config.toml
model = "multi-label image tagger"
dataset = "telescope images of galaxies (Galaxy Zoo DECaLS)"
train_examples = 88335
image_size = 64
crop_scale_min = 1
horizontal_flip = true
arch = "vit"
norm = "layernorm"
norm_position = "pre"
activation = "swiglu"
mlp_ratio = 3
head_dim = 16
fused_qkv = false
bias = "all"
qk_norm = false
parallel_block = false
inner_norm = false
moe = "top_k"
num_experts = 4
moe_every = 2
expert_mlp_ratio = 1
experts_per_token = 2
shared_expert = true
patch_size = [8, 8]
conv_stem = true
layers = 10
width = 256
positions = "learned"
pooling = "class_token"
num_labels = 24
residual_init = "none"
optimizer = "soap"
beta2 = 0.95
lr = 0.0023
beta1 = 0.95
shampoo_beta = 0.95
eps = 1e-08
precondition_frequency = 25
max_precond_dim = 1536
one_sided = true
adamw_lr_other_params = 0.0012
grad_clip = 5.0
ema_decay = 0.99
magnitude_pruning = 0.7
steps = 6400
batch_size = 128
epochs = 9.3
lr_schedule = "cosine"
final_lr_fraction = 0.01
warmup_steps = 320
weight_decay = 0.2
adamw_weight_decay_other_params = 0.05
Rows from block 4 of a small multi-label image tagger, named by matrix and row number. Rows with one number belong to one neuron. Each number is 500 + 50 x the weight over its row's rms, rounded and kept within 0 to 999. All counts start at 0. Numbers have three digits each. After the name is the row's rms in percent of the matrix's.
After each neuron's rows are labels from the 100 images, of 14976, where the neuron reaches its largest size: "strongest on" is what is common among them; "peak at" is the part of the image that holds the peak. Only what is clearly more common there than usual is listed. The data: telescope images of galaxies (Galaxy Zoo DECaLS).
# gate: MLP gate (model.blocks.4.mlp.gate.weight, 768x256), inputs 0-127
# fc1: MLP up (model.blocks.4.mlp.fc1.weight, 768x256), inputs 0-127
# fc2: MLP down (model.blocks.4.mlp.fc2.weight, 256x768, transposed), outputs 0-127

gate.480 123:500500500500500416500510500554500500500500500500500500500464500500500417406500500500403500500500500519500500500500500500536500567445500552444500500500508500459500500527490500500500441645500500456649541500500500500500500500500500500500476500392500500348500556500500458519500500500500500500334500500525500500500402500500623383500500500500500500500605500586366500500465500500500650605524
fc1.480 125:500500500500500500500566500357500500500500500500385500539404452500500500595584500500568500514500500440500500447387500500500500454544500500500398500500500550500510500500500500389500500500500500500500500500500500500500515576564500500500500500640500500624500512650500527534460595500458500500500500500500539500568500500500346554500500500500500500500500500512500500386500500500593366500500
fc2.480 124:500500500500500500471500500500513421555500500500500500500498500390500500500500500500596500500500500500500541422433476500500415500500500500500449425565500500469389500500405500500500500500500514520560500500587500500525500380500476500500500500604500500500500500500609500500500500466550500500500484500512500551425500468500500500569536324426416500500500418500500500500500611500601500453500
strongest on: shape: featured or disk; edge-on disk: no; spiral arms: yes
peak at: centre; bottom centre

gate.78 086:540500604695428500500500500500500500469500500500500500500500500595500565500500500500500500500619415500500500500615500500391500500500500500592500500500409500552504500500500500500470500500562520500500500500500500410500450573424500500567500500582500409443500593500500500474333382500361500500500500500500500500500449500500501500422500392500500572667653500500500500500500610500500500500500
fc1.78 088:500500500500302471500500500500500500500500500568500500500567500358500500500500558500500347500500500500500500500373500667500500500377500500500389588639500500512448500500500368500502554500500500500500498500500500500500500500500605500500500500500583500500500370500500500500500486500500545500542500500500500403500500500340500500426500614500500546500500500396333500500500500500401580500500
fc2.78 095:500500500500500500500500500500500500500500500500500500500500500422635500446500522427500358500538398402500500500500500500416500436412500500523402500500448500500500500500500500500500500500500436500500410409359500500500500500500500500500500500500569500401500508471500500500369384500518500500500500500500615500500500500500500500577500500500500642500500430609500430500500500500500500500500
strongest on: edge-on disk: yes
peak at: centre

gate.81 094:500500500531500523602594500500500500500500434589500431500500500500481500500565624575500500500538500639500500500500500500596500500500500379500500457500500500500500500371500500500413500500609440500514500413500500636500500500500500500500617500470500500500500500500333500500500500500500500543491467500500500540500500366500500500500418500500593450500500500500500402500500589500366500661500
fc1.81 102:500500500500500500500500551500500439500606485500500666532500500500500500500372500500500500500500368451500500366500500500500500500500500500500500500500500500500500500500500599392602500500500623518500500500355500460500500500486500486500500439500500500406500500375670500500474500500500500500500560500541400500550500500500500500500440524500500464500500500500500500500377353500500500500459
fc2.81 093:394500500685500398500500500500436500520500500500500500500364500500436500500500500500500431500458500500500500500500500500500500500500544500500500500500500500500500500500500500500500500500500500576500500342500500500500500655500365500669500500500500500500618500500500487500500500440500500500500500500500557500500561467500500661500500500500434500500334500500500449500500500500482500500424
strongest on: roundness: round
peak at: centre

gate.286 082:500494362500500500466500500500500617500500500500500500500500500500500500500500500500500500500471500500500500500452500500500500500500500500415500500471500500471500500500500500500500500500500500500500500500500500500500530500500500500570500500409500500500500500500500313500500500500447500500500500500368500380500500442500500500500500500500500448500510500500500500500500500409500500500500
fc1.286 072:500450500500500445500500468500500689500500500500500500500500500418500500500500500500500500500500500500500500500500439500500500500500500500295500500500500500446500500500500500500500686500500625500500623500500500500500500500500500482500500500500500500500500500500500364500500500500500500500500500500500500500500500457500500500500500500500500464500500500500466623500500500500500500449500
fc2.286 087:500341500500500383500500500440452500500500500500500500615500500500598394500500500590424500500583500500500582500500448442500500375500500500500500564500500409500500500500500513500500500512500500500500376500477500568500500500500500408500500500500500500500500500637417692378458500500500500500500500500518500500500500500417500500386500500405500543500500500479500307500594500500500542500556
strongest on: roundness: round
peak at: centre

gate.531 098:392500500500500289471680500447500500536500500500500355500500500500390500500613500500500500500500500353500587500500500500425500655412500500500500500500500500500500500485500500495440500500500456500500574500500382500318500612500579405500500500500500500576500500500546500500500523500500500557500584550500544500500500500500500500500500500458619500500500500500500500500500500391500500473500
fc1.531 098:500500500626500443500500500330500500633500518500500500500502500500520582416500500500500500464500602500500500529433500500500465500535500500558500456422500500500500442500500500500510543500499500500518355503588500500500500500500376500500500637500500500500500500579500500500500500586418605500455500500500500500500500500500464500500500500526500480500500500633500500500500500500568500626500
fc2.531 107:500500500500604500500500500500500500500500500500500500685500402410500500398500641435500500484431500500500500584398584500500500500500500527606500546500500500500500500551500380436500500500500500500500500500500500500500428500500500500500500500500500500500561500501500576500528500500433500560500500520500500500522500500405500500500500500500500608500500500500500500619293500500500672564500
strongest on: roundness: cigar-shaped
peak at: centre; bottom centre

gate.142 108:500500500500500423500500524461647517500586500535500500500500500500446500581605500395500480500500510500500544500500403500500500525500369500500586500500500500500525500500503500500650500500580500558442560500500500581347500500556500500500500396500524437370500500500390354586500500500500500500500437500438520490603500500499360402500500472587500500500458500590500500500500500636500500622500
fc1.142 101:500500500500465579500500500500444460598500500435500500500500528543515558391495500500500639597522652500348500500612500500500500500500500500524500551500500500500500500500500500625397500377415591500500500500512500415622500500500500479421512572500500500517500500447500500500500500500500500445500500500540500500500500540500500500500500500374500480500590500420500556500500500500500500422500
fc2.142 108:500683500500416500500500500500500500500528500500500500431467431500500500500500500373500500500500500500500500500500397500495500635500500500653564630386500500542500500500466547533500417500500500382500577500500500500549500436500500500500500500500662500500500426500452353500500500500500518500500442500394500500500540562500500500500500439500500500500500500500500454500500500500450500500500
strongest on: shape: star or artifact
peak at: centre

gate.357 089:500608500500500500500500500563500404500500500408600350500533500534500500500500500500500500500500500500611503500629500500435400500457500500569500336500500500500379500500432402500500390500500500491500500425500500500500500343500500500500500415451356500393500500500663500500500500500500500500500467500500500500479500500500500498500500500512430413500500337500500500450500500638500500500500
fc1.357 082:500591500500500573500500523640500425500500607405635376500500500521500500562500500500500684500500500500500500500660500604351500500397414472500500424500500500500500425500500414500500500500360500500500500500568550500500500500433500500500500500572500500500500500500500545500500500500500500500500500500500500500500500500500500642500605458500455540500500580500500630500516500500500573500500
fc2.357 096:500307500500500556500577562500500500500500500500449575540500500467500500500500500590500590684618500548500552403500407406500573450500500500476500577500500500500452500500500693500411571611461500561500438500500500553411500500500500500500500592500500500500500500500500672620500500564500594600657500500632500557556500500500500500500500500376500426499500500500500500500500500500500494388404
strongest on: roundness: cigar-shaped; edge-on disk: yes
peak at: bottom centre

gate.94 092:500500500500527500571500446555565500468500500500500500500509500500500500500500541500500500500500500528594500358500500500406500500500269500500413500500383500500500500500589500500500394577346500604500448387500500500400500500500500500500443390500500460500500500375500500385500500500500500500474500500500500500500500500500500646500500500500500367500500500500500500500500500500496500500500
fc1.94 101:500434500500500500500500537560390479500610500591500500405507500500500500500500385500500500448560500405500377500497500500609481500596500500500547500500500500500594500307615565500411541477601585507500574500500500500500500610500500440500500500500500443500500500591500500500500456500500449586570500500406500500500570500500576468500500500477500500526500500453500650500500500388507500500500
fc2.94 098:500493500500500573500500500500602408398596500500500500500670500500429500432500418500500500500500500500374500431351440596500500500548500385503500563394522446500500658500561500534500500471378500577346500500500500500500500500527500500500605500500500490500608466500437487500500591500571500500458500500500500500632500482434500500500500499500500381523500500581500500500500500542500500500500
strongest on: roundness: cigar-shaped; edge-on disk: yes
peak at: top centre

gate.95 083:500500500500548588577492500500500500627500500500500500500500500500500500500500500500500500568500500500500500416415500500500500500500500500483500479437572500382500562500500500500621500500500500500396524500500500500500500500425500500500520500405466500500500500500500327500500500500500500500500500500500500500500563500500457463500500500500500500361643500500580500500500500500500446500500
fc1.95 081:500452500500500500573500500500500696500500500500500500500500500500500500500579500500500575500500500500500500669500500500500419550500500658472581500500500500500493500500500500406500500366500500500500500500500500500627588570430500500500500500500500584500500500500500384548500500500500500500605500597500500500615500500423500500556500500500500500505500500500500682500500500500500500500500
fc2.95 095:500407500500576500531587500456500453500500500500500500500350500500500500500453500595500500500500500417541500500500500500500603500500500489500500609463500500500560500500584682500500500500387500500375500500500500500500450565651451500402578500500500447500500500574500658432500436524500500500500500582413500500561500500500500386500500571475500500500548500500500500500500500500455500500500
strongest on: edge-on disk: no; spiral arms: yes
peak at: bottom centre

gate.717 093:426500415500500500540500549500500500500500500500335426437473500500500500394500500500500500500500400500500500527500500500484509500500500417500500500500611500500500500500499479559373500406500500500500637500523533500500560500500500603500500500500500500500426500543500474412500500500500500500500500552500346500500500414500413500500500500500500500500500500500500500558500568500636407500500
fc1.717 091:500389557539500416500500608436500500463500500500500500500500450500326500500500500500500446394550500575500500500500500394383500624500500537500597500500500500412500500500500500500500551500500454500500500500500444594500631500500500545500500500500500500500500500500500500500617500500462618500482500500500488576500500500500692500380636500500500500500500500597500500500500500500500500500500
fc2.717 092:500500500500429459500500500409500500500478586500500500500500490500559500500500500429417584500638500500587500500618500500500610500606500500461500439483500500449500500500500500500500500500500500500500500615307500500500587500500500500500500500500474500500581626571500571500500547580371500500620473500639500500500456500500500500500500419609500465500500500500500500500435500500500366500500
strongest on: edge-on disk: yes; roundness: cigar-shaped
peak at: centre; middle right

gate.743 090:500500500500500500254415582500310500500500500500500500500500413500500500500500500367500500500500500500473500500500500500500500500500500500500571547500500500500500500500500563482524343500499500500500500500603500666402500543576500500500500500477425500500500580461500500463533423500500500500500500500500500500500500500603500500444500500500500500415500500500500500537500500500410528500500
fc1.743 099:481500609500520500500500476611500500500500500500500500500500500500500554500408500500500571365500500500339500500500500500500500601500443500491500500516500500500500602500500500500500500500500500551500367500519500500379500308500500452500600500500336500500580500500500500500542495500500541410500500500500500500541500500500500500500597471500500500490500500500500388500500500568435255601579
fc2.743 101:500500500391500500500500500500618500457503500500500500500500500433395587500500500411500560448500641500569500500423500500679500500500562500568500500500500500500500500500451500500500500454500500500500652406396500500500500500500500500500388500500500620519500500500500500500422500500500500500500500500658500500500717500500500500500500363500500500500366458500500500500500520500500500500426
strongest on: shape: featured or disk; edge-on disk: no; spiral arms: yes
peak at: bottom centre; middle right

gate.544 093:500500500611500500500500500500341500500500500465500500500500509500427438500658500500406500500500500500500500384315467500477383500500500500571544500500500500500500601500500500500500500500500500500304535500500500500500500474500500500500500500500500500500500500436500403500500500500446448500500500500426500373500500410500500500500452500500500591500496447500500554500500500500523410500461
fc1.544 082:500622444500500586500500615500647378560358551414500500500500572578500500500618500506500500500397501500625500500672500600500500408408500500500500451500500500500549500500500500500500500633500435500623500508500431500500500500500664500500500500500500500500613500500500500500419500404500439500356500500500500500500500436500500618500500500500500500384549500500596410500500488500500446500500
fc2.544 088:500500500500500500500556500528568500500500500500500500500500632500500500500500500500500500500462500538462353500500500500500500500500548500500500443592500614500500500500500500500583500489519583500505583500500500500500500500500500500500500500500500555500500500389500353576500430500500429500500500434500500297500500500415500642500500500688549500500500520557500500402414500500500431500500
strongest on: roundness: round
peak at: centre

gate.567 118:413500500500500340500500500466500592500500500500361500400500446512500500500500500478500597582575382500500437399500500521665450500500500500500500500500500500500500500500500500500624500500500500500500500500388500500500446663500603501500500595500500500500430461500500442381465500478438409500500550500427500500393500458500500638600500500500546432500375406500500500500604500422500500500500
fc1.567 108:497500500500500500500500500500500598535500558500301500500560500500500502500500359500483678500500424357500500619500500500500500500500500500363500500550500562500580500500500500500503614500500500500500564500401345500500500500500608520500500668467500500646394500500500500500500500500401500500500500500442500500364500481500500500649500500359620500518500500500500500612500500500520500500500
fc2.567 120:500696500543407500424500500500500572679500500444623500500500500500559553500593500401555500500538500500587500362500500500500500550500647500500418500500500500500500312500454435500500500500500500456601390500500439500575500567614566423500547500500500500500437363500500627500500500605514500500500359500427500546500500500500448500500500429500500610500500500500465582500500500443500446541500
strongest on: roundness: cigar-shaped
peak at: centre

gate.34 104:500410500500500453458500487500445500500500572494500617576500500500500500490500500500500398500500547465500500654500500342560500667585500554500500500500500424500590500450500500500500563500500500500500624500500500500433500573500500500556500401495484500500500500500500390500632500500500431529500500500514500609500449500500500500601600500500500500500500500500408500563395500403638500500500
fc1.34 089:500535650390500500500500500500500500500533496629741540500500500478500500592500420500500500500500628500500500500500500500500500582500498500500500658500500500412422408500500500500500500560500500586598500500500500451500500500500500423500484500500500500500500592500500584500533500500500500500500500500543500647401414535500500500500625500500424500615500500500500500500500500500500566618550
fc2.34 093:458617500500500500500494500555500556500500500500600500500538561500500500500500620370563500500500500500413426500500500500572373500500542500500544500594500500500567500500500491588470390500500500451500584500500500500500500500500500500500500500500500536500500431332500204500500500500500452500500463327523403377500586445500500500500500500500573500500500500377500616500500437477500538450500
strongest on: roundness: round
peak at: centre

gate.394 100:500500500500500601500500527604500500500500500500500500500500530593609500429500500542500448561500500535562500500500500500500532422500437500500500500556685500500500500500500500500500500472500500405500403500485544500534468500675460419500500500500500580434500500500500437500500500540563500500439500500560500500500436513663500502500500367500412500500445500500596500548403500423500500479500
fc1.394 111:500500500500500500383500489500500654500500500500500586437500500500500500500500515473500546416500500500410386579500500500500417586500609488500387436454500500500500360500500500500500500500500500608500511500656500528500517556500617500500500591500438405538500500500500603500500500500500500500500500500500500592500500454355572500426500548471573500500500500500500500500627500500500581500500
fc2.394 105:500500500547500500500410531500478500500500500500500500452500500500500522500500500500500500453500446477500500607549500500500500500500500500426500500500424646500411649500500601500500404369500500500469500500532631500500500420500500500500454500458500500500518500585500500500500632500365627500500500434500500500377500500500500599500500598500500500582500500500500500500500500500500500500500
strongest on: shape: featured or disk; edge-on disk: no; bar: no
peak at: centre

gate.14 102:500500500500500500500500431559363500500500500500532500500506500500500500500500500500509442500492578500370459573500500500500433566500500500500619500455500500414416456500500392500500500500532411500594575563500627500415500555438500387500500527500500532500500500500500500500500500580626446500500441500554488638500603500500500394500589500480554500500500500556500578557500500595474585575500
fc1.14 102:500516500651500556500500500469533457500500500463500513500500500558500500250500500564449500500500500500500590457500500500393457500586500500601490500500602500587500500568500500500500500500500513447489405500500500500500500500500500500500500500554500500532500358500398520500428405500500500500500500614500500334500500601500481527500500500528500500500500500426500644500714500466595500500500
fc2.14 115:500569542500429500500500500544566393500500500565500500581604500577500500500500500500500560560500500585500500500406500500500500474500500500500500500500500421500500500500500369500500500500317447500406375500500500600500500500609450366500451384500500452580500500500449433500500586500625500500451500500500500500500500500500500500500573500647491410500500500627500414500500403590500500500500
strongest on: roundness: cigar-shaped
peak at: middle right

gate.696 104:612500500500387556500500420500500500577448500500500700509500484458500500500493459593500500500500500384621500500643500500500500386500500500500617500500415500500500653521477525500500500500278500500460500500500586459457482473500500500528684500597412448500618500500500500500500500500357500452500500500541422500454555500500500456500484456500500500500447500382500500500500500500500547500500
fc1.696 107:500500500574590500469500500500500500500500500545500500416500473500500501500500559391404500500499500500500500500500500500325500500578420551500500503596500500500420392403500500500500500500500500500500500500500500611621500500363500572500364500500500500500500500500446500634500500413500500500517500500435500500500500500500500426500500500500500500500500500500500500500500500618453468500500
fc2.696 111:500489386380579515500500500500500449546500567638500500500500500614500588500500500536500500500487500500500500500500543500607500500500500576500360538500419377500382500421500500668530415500500500425500500446500419500500425500500528500500500500457500500500500500499507411500500500562546500500380500629500500500408542500500500500500500449500500564534409437500500500500500500500624500500500
strongest on: edge-on disk: yes
peak at: bottom centre; centre

gate.767 091:500500500456500524619500500391500465500500500500500429500426500500500493500500500500500530500500500500500500476602500500444500371500500500418500593525606405500500500500609500500500636500393452469500500547500615378500500393617401440500500427620550500613500500500500500486500500500500500500500500500630500500500500424613500500500352500470500432500500500500405500592500500408500438402490
fc1.767 102:519434500500500411500500500579500560500500500496500534500500552500500500500500500500500484467500500500500500660390500388530500541500500424571500412500500500402500500500396500572500500483500500500500500500500470648500500663500557500500500500500402500500500500500500500500532500500500500500500500509306510500500500500399500500500596500567500576632500500615500500372500500554431416500500
fc2.767 102:429661500500500500500500500500580432500413500618435465460500401500461500500500500500500500500500500557500500500500500676500448500500500500500538441500500500500417500500500705500500598500595500509500462500500500500500500420462500500500456500500631453500416500500500394500500530500500500500500500378500500500457500500509500500571500500450500500395583500500500500500500500500500500483492
strongest on: roundness: cigar-shaped; edge-on disk: yes
peak at: centre

gate.413 083:500500619500500655500500500500500603500590500501521500500366408500500500559500500500587500500500500500421500500500500500500500500500490500500500500500475500558500500500668492409500500500484500500500500500339341549500500563500408500583500488585500394500500589500500500500500500390500500500500500500500500500500461500500633500524631521500500500500500500589500500579432591500500500435500
fc1.413 094:500500500500499500500500644481500500620500500500500545451500500500500500500500500500564416500435500500500500368560500559656500525500535500500500500305497500500500458500500423480500500500500368500500500596675500500500500500593633473556500500500500500398500500428500559500695500500500500493500500500500500500579500500500500505500555500500392703414500500619453500500500500417500394613500
fc2.413 095:508500500500500419500500500500500500500500500500500500500500562452500500500500500500500500433693500500357500500500500500639500500500500500500500500597500500500562500500500474507500500500500372585500500500438361500500500500432500500531500500417500500485657568500649563500500500500483500500500500606500500500500410607500362500500500500438500500500500500500500466500590500500549458408500
strongest on: roundness: round
peak at: bottom centre

gate.53 100:500500500500500500595600500412500558500500483500500614500500560500500500500500500500500395500500500500435500500500542500500437500500551500500568500500500500390500572500500500500500461519500619500500590500347500500500694500500500500500447500406443500570500500500500354436591500500427500500500500500492500418500500500368500398592500526534500500385500500500500514500606500500500500500500
fc1.53 107:500393500401500500572606500500548500500579500567468582544500610421500500500500500500511385500500615500500500500500548565500500500500500500482500500518443500406500500500500383523404500411577500500500500588500491500500500500500500500500500500532566500500424530608500477415500500500500500572500539478500521438500500500500500370622580500588500500446500490500500500390500500500500500380500
fc2.53 103:500462500500500500500500500500500500500500500500500500500500412455500500500500500676500500500552500500553587500435371446500612444500440500500500500582500500500427556500500617500500500500500549500500426488500500559500500500500500516500500500500500500500500500639500731544578500500500524500500500624500500500500500500500500500500500500427500500500454617500402500500500500508500500500500
strongest on: roundness: round
peak at: top left

gate.525 119:500500500448448498500379500500500500500614544500500500500500608500500500609500500526500500500455486500500399516500511500397525500500515500500500398500500500500500500658516557500500500500500500684649500500500500500500500500500500500519500500500500500500529500500591447500550579500440500500612500500612500553590500447500500421500403500500500500513615500500583567500407542500540500547512
fc1.525 108:500500500500500358500522500500424500431423500641500500500500511500500513500500500500500470500500500418500360500500667500500420500500500429500571500500500500500500500500500397475488651488500500351500416500583500500500574500500410500628500500500500500500500553500395500500500500500623500500451501463383500500500500500500500572500500500448500500441500500500500500500528341541500500500500
fc2.525 105:500500500549500449500416572500500500500589516500577636500406500500500438500500500500500500500469500500500393500586500495500500500593500500500500500500500626500432500500500376500500500500417500500389500308500500500372500500579500500500415500500500500500500376533403500500500500543500500500609604543463449500500500500500526500500585513500434586500500500347500500500500500500426500424389
strongest on: shape: featured or disk; edge-on disk: no; spiral arms: yes
peak at: bottom centre; middle right

gate.349 108:500634500594490619569500500500500500540448613408500367500500500500425399500500600500507500500500500500615429500583528618310500483500500473500500500616500500500500500396600441500612500500500500500500500500500500500500500500500500500408500500505500500500689494500500500612500474500500500500428489500500500500500500500500455500500384500500500446416500500500592500546500500500555500500500
fc1.349 088:500500442500500500500500500500500500500500457500500500500500500500500500500271500372500454500500625500500500500667500500354500500500500500500500500406500487410500500424442500565500500500500500500500450382500500447500500607449476564500500500500500500408500500500655608500500500500597500500500500419587500500500500500472500591500500500547464500500500500547500500500500500500437616635500
fc2.349 103:500415500500416488500576500629500500500500500581508500573500500500500500500500401500500541582500656553500636500500500500500534500500500500500500588500540371500500487362500597500438500638402500607500421500487372500500500500500500500500500603500585500459500500500599500472467500500500500500500500500500583617500552500500500500500500500368472500500588500418500500500500500500511500500500
strongest on: roundness: cigar-shaped
peak at: bottom centre

gate.699 083:613404500461500500600500500588500500500500402411460302500500500500481500500500500500500500500500500500500500500500431500504500500500593455561548500500500500500500500500500500500500500500500500401500500500500500500500500500500500407500500500500500435439372500500500500460500500500500500500500500338440400500500500415500500500500465500500500500500500339500500583500500500500500500500500
fc1.699 079:583500437500500500500500500500500420500500500500500500500500500565500500500500500659460500500360500500500405500500500500347500500538591500500500500500500500500531549500500500500332500537500500500500500500500500428500500500500500331500500616500500500500373548630500500500500500500500500500500500500449500500500500500500510500500500500500500500500566469500349500500500500500500500500500
fc2.699 089:609382500500500500500500500500351500462500545455443585500500500500406500500500500623476500535640500500500500500500500500500500500500500500500500588571500602500558414449403580566500500500500500500500500500362500500434500500500500500500500500500500500632500500500539612500500500500500500500500500621500500500500500500500500500500500500400575500500500558500523500500500500500500500500500
strongest on: shape: featured or disk; edge-on disk: yes
peak at: centre

gate.634 091:500500500500500500385500389500500500584500500500500564500500538500500500500500500500500500500500360500500500500500500640500500500457500500500500500500500500500500500500500500411393341397500369500500500506500500366500500500500580500500527500500500436500500500500500500500615500500500461500468707592589570500377471500500436496500500500500500500500500500410500500589500500542500667500610
fc1.634 099:336500500500500500500500500500437500500500500500502500500500500500601500500500500500500500500466500348500593500463500500414575492500500500420500500385554533446449500448500391386558500500500500500559500522500500500500571500535500500605500500500557500500500692500500390548500500500511500417500500438500535500579500500500420420500500636500500500500500500577500500500521500500500316500500
fc2.634 102:500500500532500500602500500500500500592500427500500500398430500427500435500519389616563500500401500558500440500500439500500557500500500500500500500500500500500500456500500500500544500500589562500500570424500558500464500500500500500500553500500500500550500500500461576338500473681500500500458500500564500581500500500500500500500586364571462500500590500500500428500500500379500500500500
strongest on: edge-on disk: no; bulge size: moderate
peak at: centre; bottom centre

gate.51 111:500500500346500400500500500710500500468500500427500500500500500523500500500460500500500500500500500618500500439500500500500500447500500500606500500500500500500500500462500500500674385533500500500500500500500500444380500500500363500500500500500539500500500500500500445547500500500500500500500500500500500631588500500500500539618500500500500500500607500500500500579500389500500606557500
fc1.51 094:500500500500500500500500500336500500500500520500441500477500465500500500500464500500438500486576545500500548558500500500500500500500515500500500500690500500500407500500561500532500500500500500575500500500418500500500500500500554500428500500500500500500544591500500368573500500500500500500500500500500500676500500500500480500500332500500500500500500500426485500500500603387500500500592
fc2.51 111:449500446499500544500500500601500500500500309500500500500500431461500495500637500500496500500500500500420500500500439500500439553500450500500500541459500500500500329421500417500500500500535500441500435500409500500560640500500500500500500500500620576500500500500575570500500618620500568500500500500411471500368500500500698500500500500500500500547426500500500500500500500500500440500535
strongest on: edge-on disk: no; spiral arms: yes
peak at: middle right

gate.616 097:500500500421340500500500579500419500500500500383500500485500500500500500500500500500371500500500500500415500500500617479500500500657500500500590500500563500556500488500500259500500455500500387500500393500500500448500568500500500500500500575500500500601573634500500342437500555374500665500500500500500536500546500543500500500500500455500613500500500500540500440695567608500500500549500
fc1.616 092:500500500500500500423500601442386500462500500439500500500500500500492500500385500486500500500483500500577500565500406402500500500500500500500500500601562500548500500500500500500500504500453500574500489500500500500500500500500500500500500465618500500537543500500500525500500500500500500500500562402500563565500500500539500500588500500500402500500500500500500425500500657500577500500500
fc2.616 100:562339500580500459500500567500427599500500484494500500500500500414603355500500559500500500500500500500582500450500396500500500532500500500500529500577500500500611627500500500500500485500500500500500652500500576500500500500500535613500432534539622500500473500444553585500500440500538500500458500400500500500500500500500500500500500500500500500500500500500559500500500500500500500462500
strongest on: edge-on disk: yes
peak at: bottom centre

gate.711 099:500500500500500500371500500500500500500421500500500428569500447500500500599500500584500572500500500500640500500422500500500500514500500371500500500455500500580500603500500524500500500500425500500451500500500500500600500500601500489500500481405500546500500500500500500500343500500376500500458500500500500389500500500500500500500347500500500500500500368610500500500500500500500500500500
fc1.711 107:500562500630549500419500500500691573500500500500500500506500500500489500500500500500500609500492495500500500500500500554500500500500500589500500481406500479500500449500500500439500500500500303500500500500500500500476500500500500500458500500500500419500500500536472500500594555524500612500568500500406500581500500514500500713500500500500500276500652500500505533500500500500500500488500
fc2.711 102:500654500500500500500500500500468542403589500435500558384500433500500500500500500500500500410484500407500500361500500500500500500497545500442500500500410571500500500500500500569500396500500500500577500556500500500500500500500500478443500434500500500500500500500500500568500500439500500500494500500421500592500500589579500500500500500500500500500552377532500478500586500500500500500500
strongest on: shape: star or artifact
peak at: bottom centre

gate.516 105:406500500547500553488500500500616500500500500500615500500500500473500560672500500500500500319611500674500500447345500437500464500500500500500400500500500458500567500500500500500500500500597500500447417500500500500500500510574416500500500612500500500500500437500500393583500530500500439500508454436500500500500500500500608500500500455500500500500624410557500500540391588500500500515500
fc1.516 105:500500500437500500500500428500327559500500500500500573500513500500500500500500500370500500543500373500387500500500247500500593500410500500582500572500500500461586403500587500500500500500417500500500500500500500500500500500500500500627500408500500429500500500500461500500500500500500500500502500500500500500500500500500500500500500500448500500500361640500500565500500500500500500500581
fc2.516 107:500579500500500500500500674500500573500500513500608500500500562500500500500451459500538500500500416500500500500500457500429259500412500500500500500500500500500500605548500457500500390500429500432500500500510500500500500500500500500568500455500500500460500500553500529649500554500632500500500500711500500440500500500500500500500500500500613380492500500500500500500500404500500409500500
strongest on: roundness: round
peak at: centre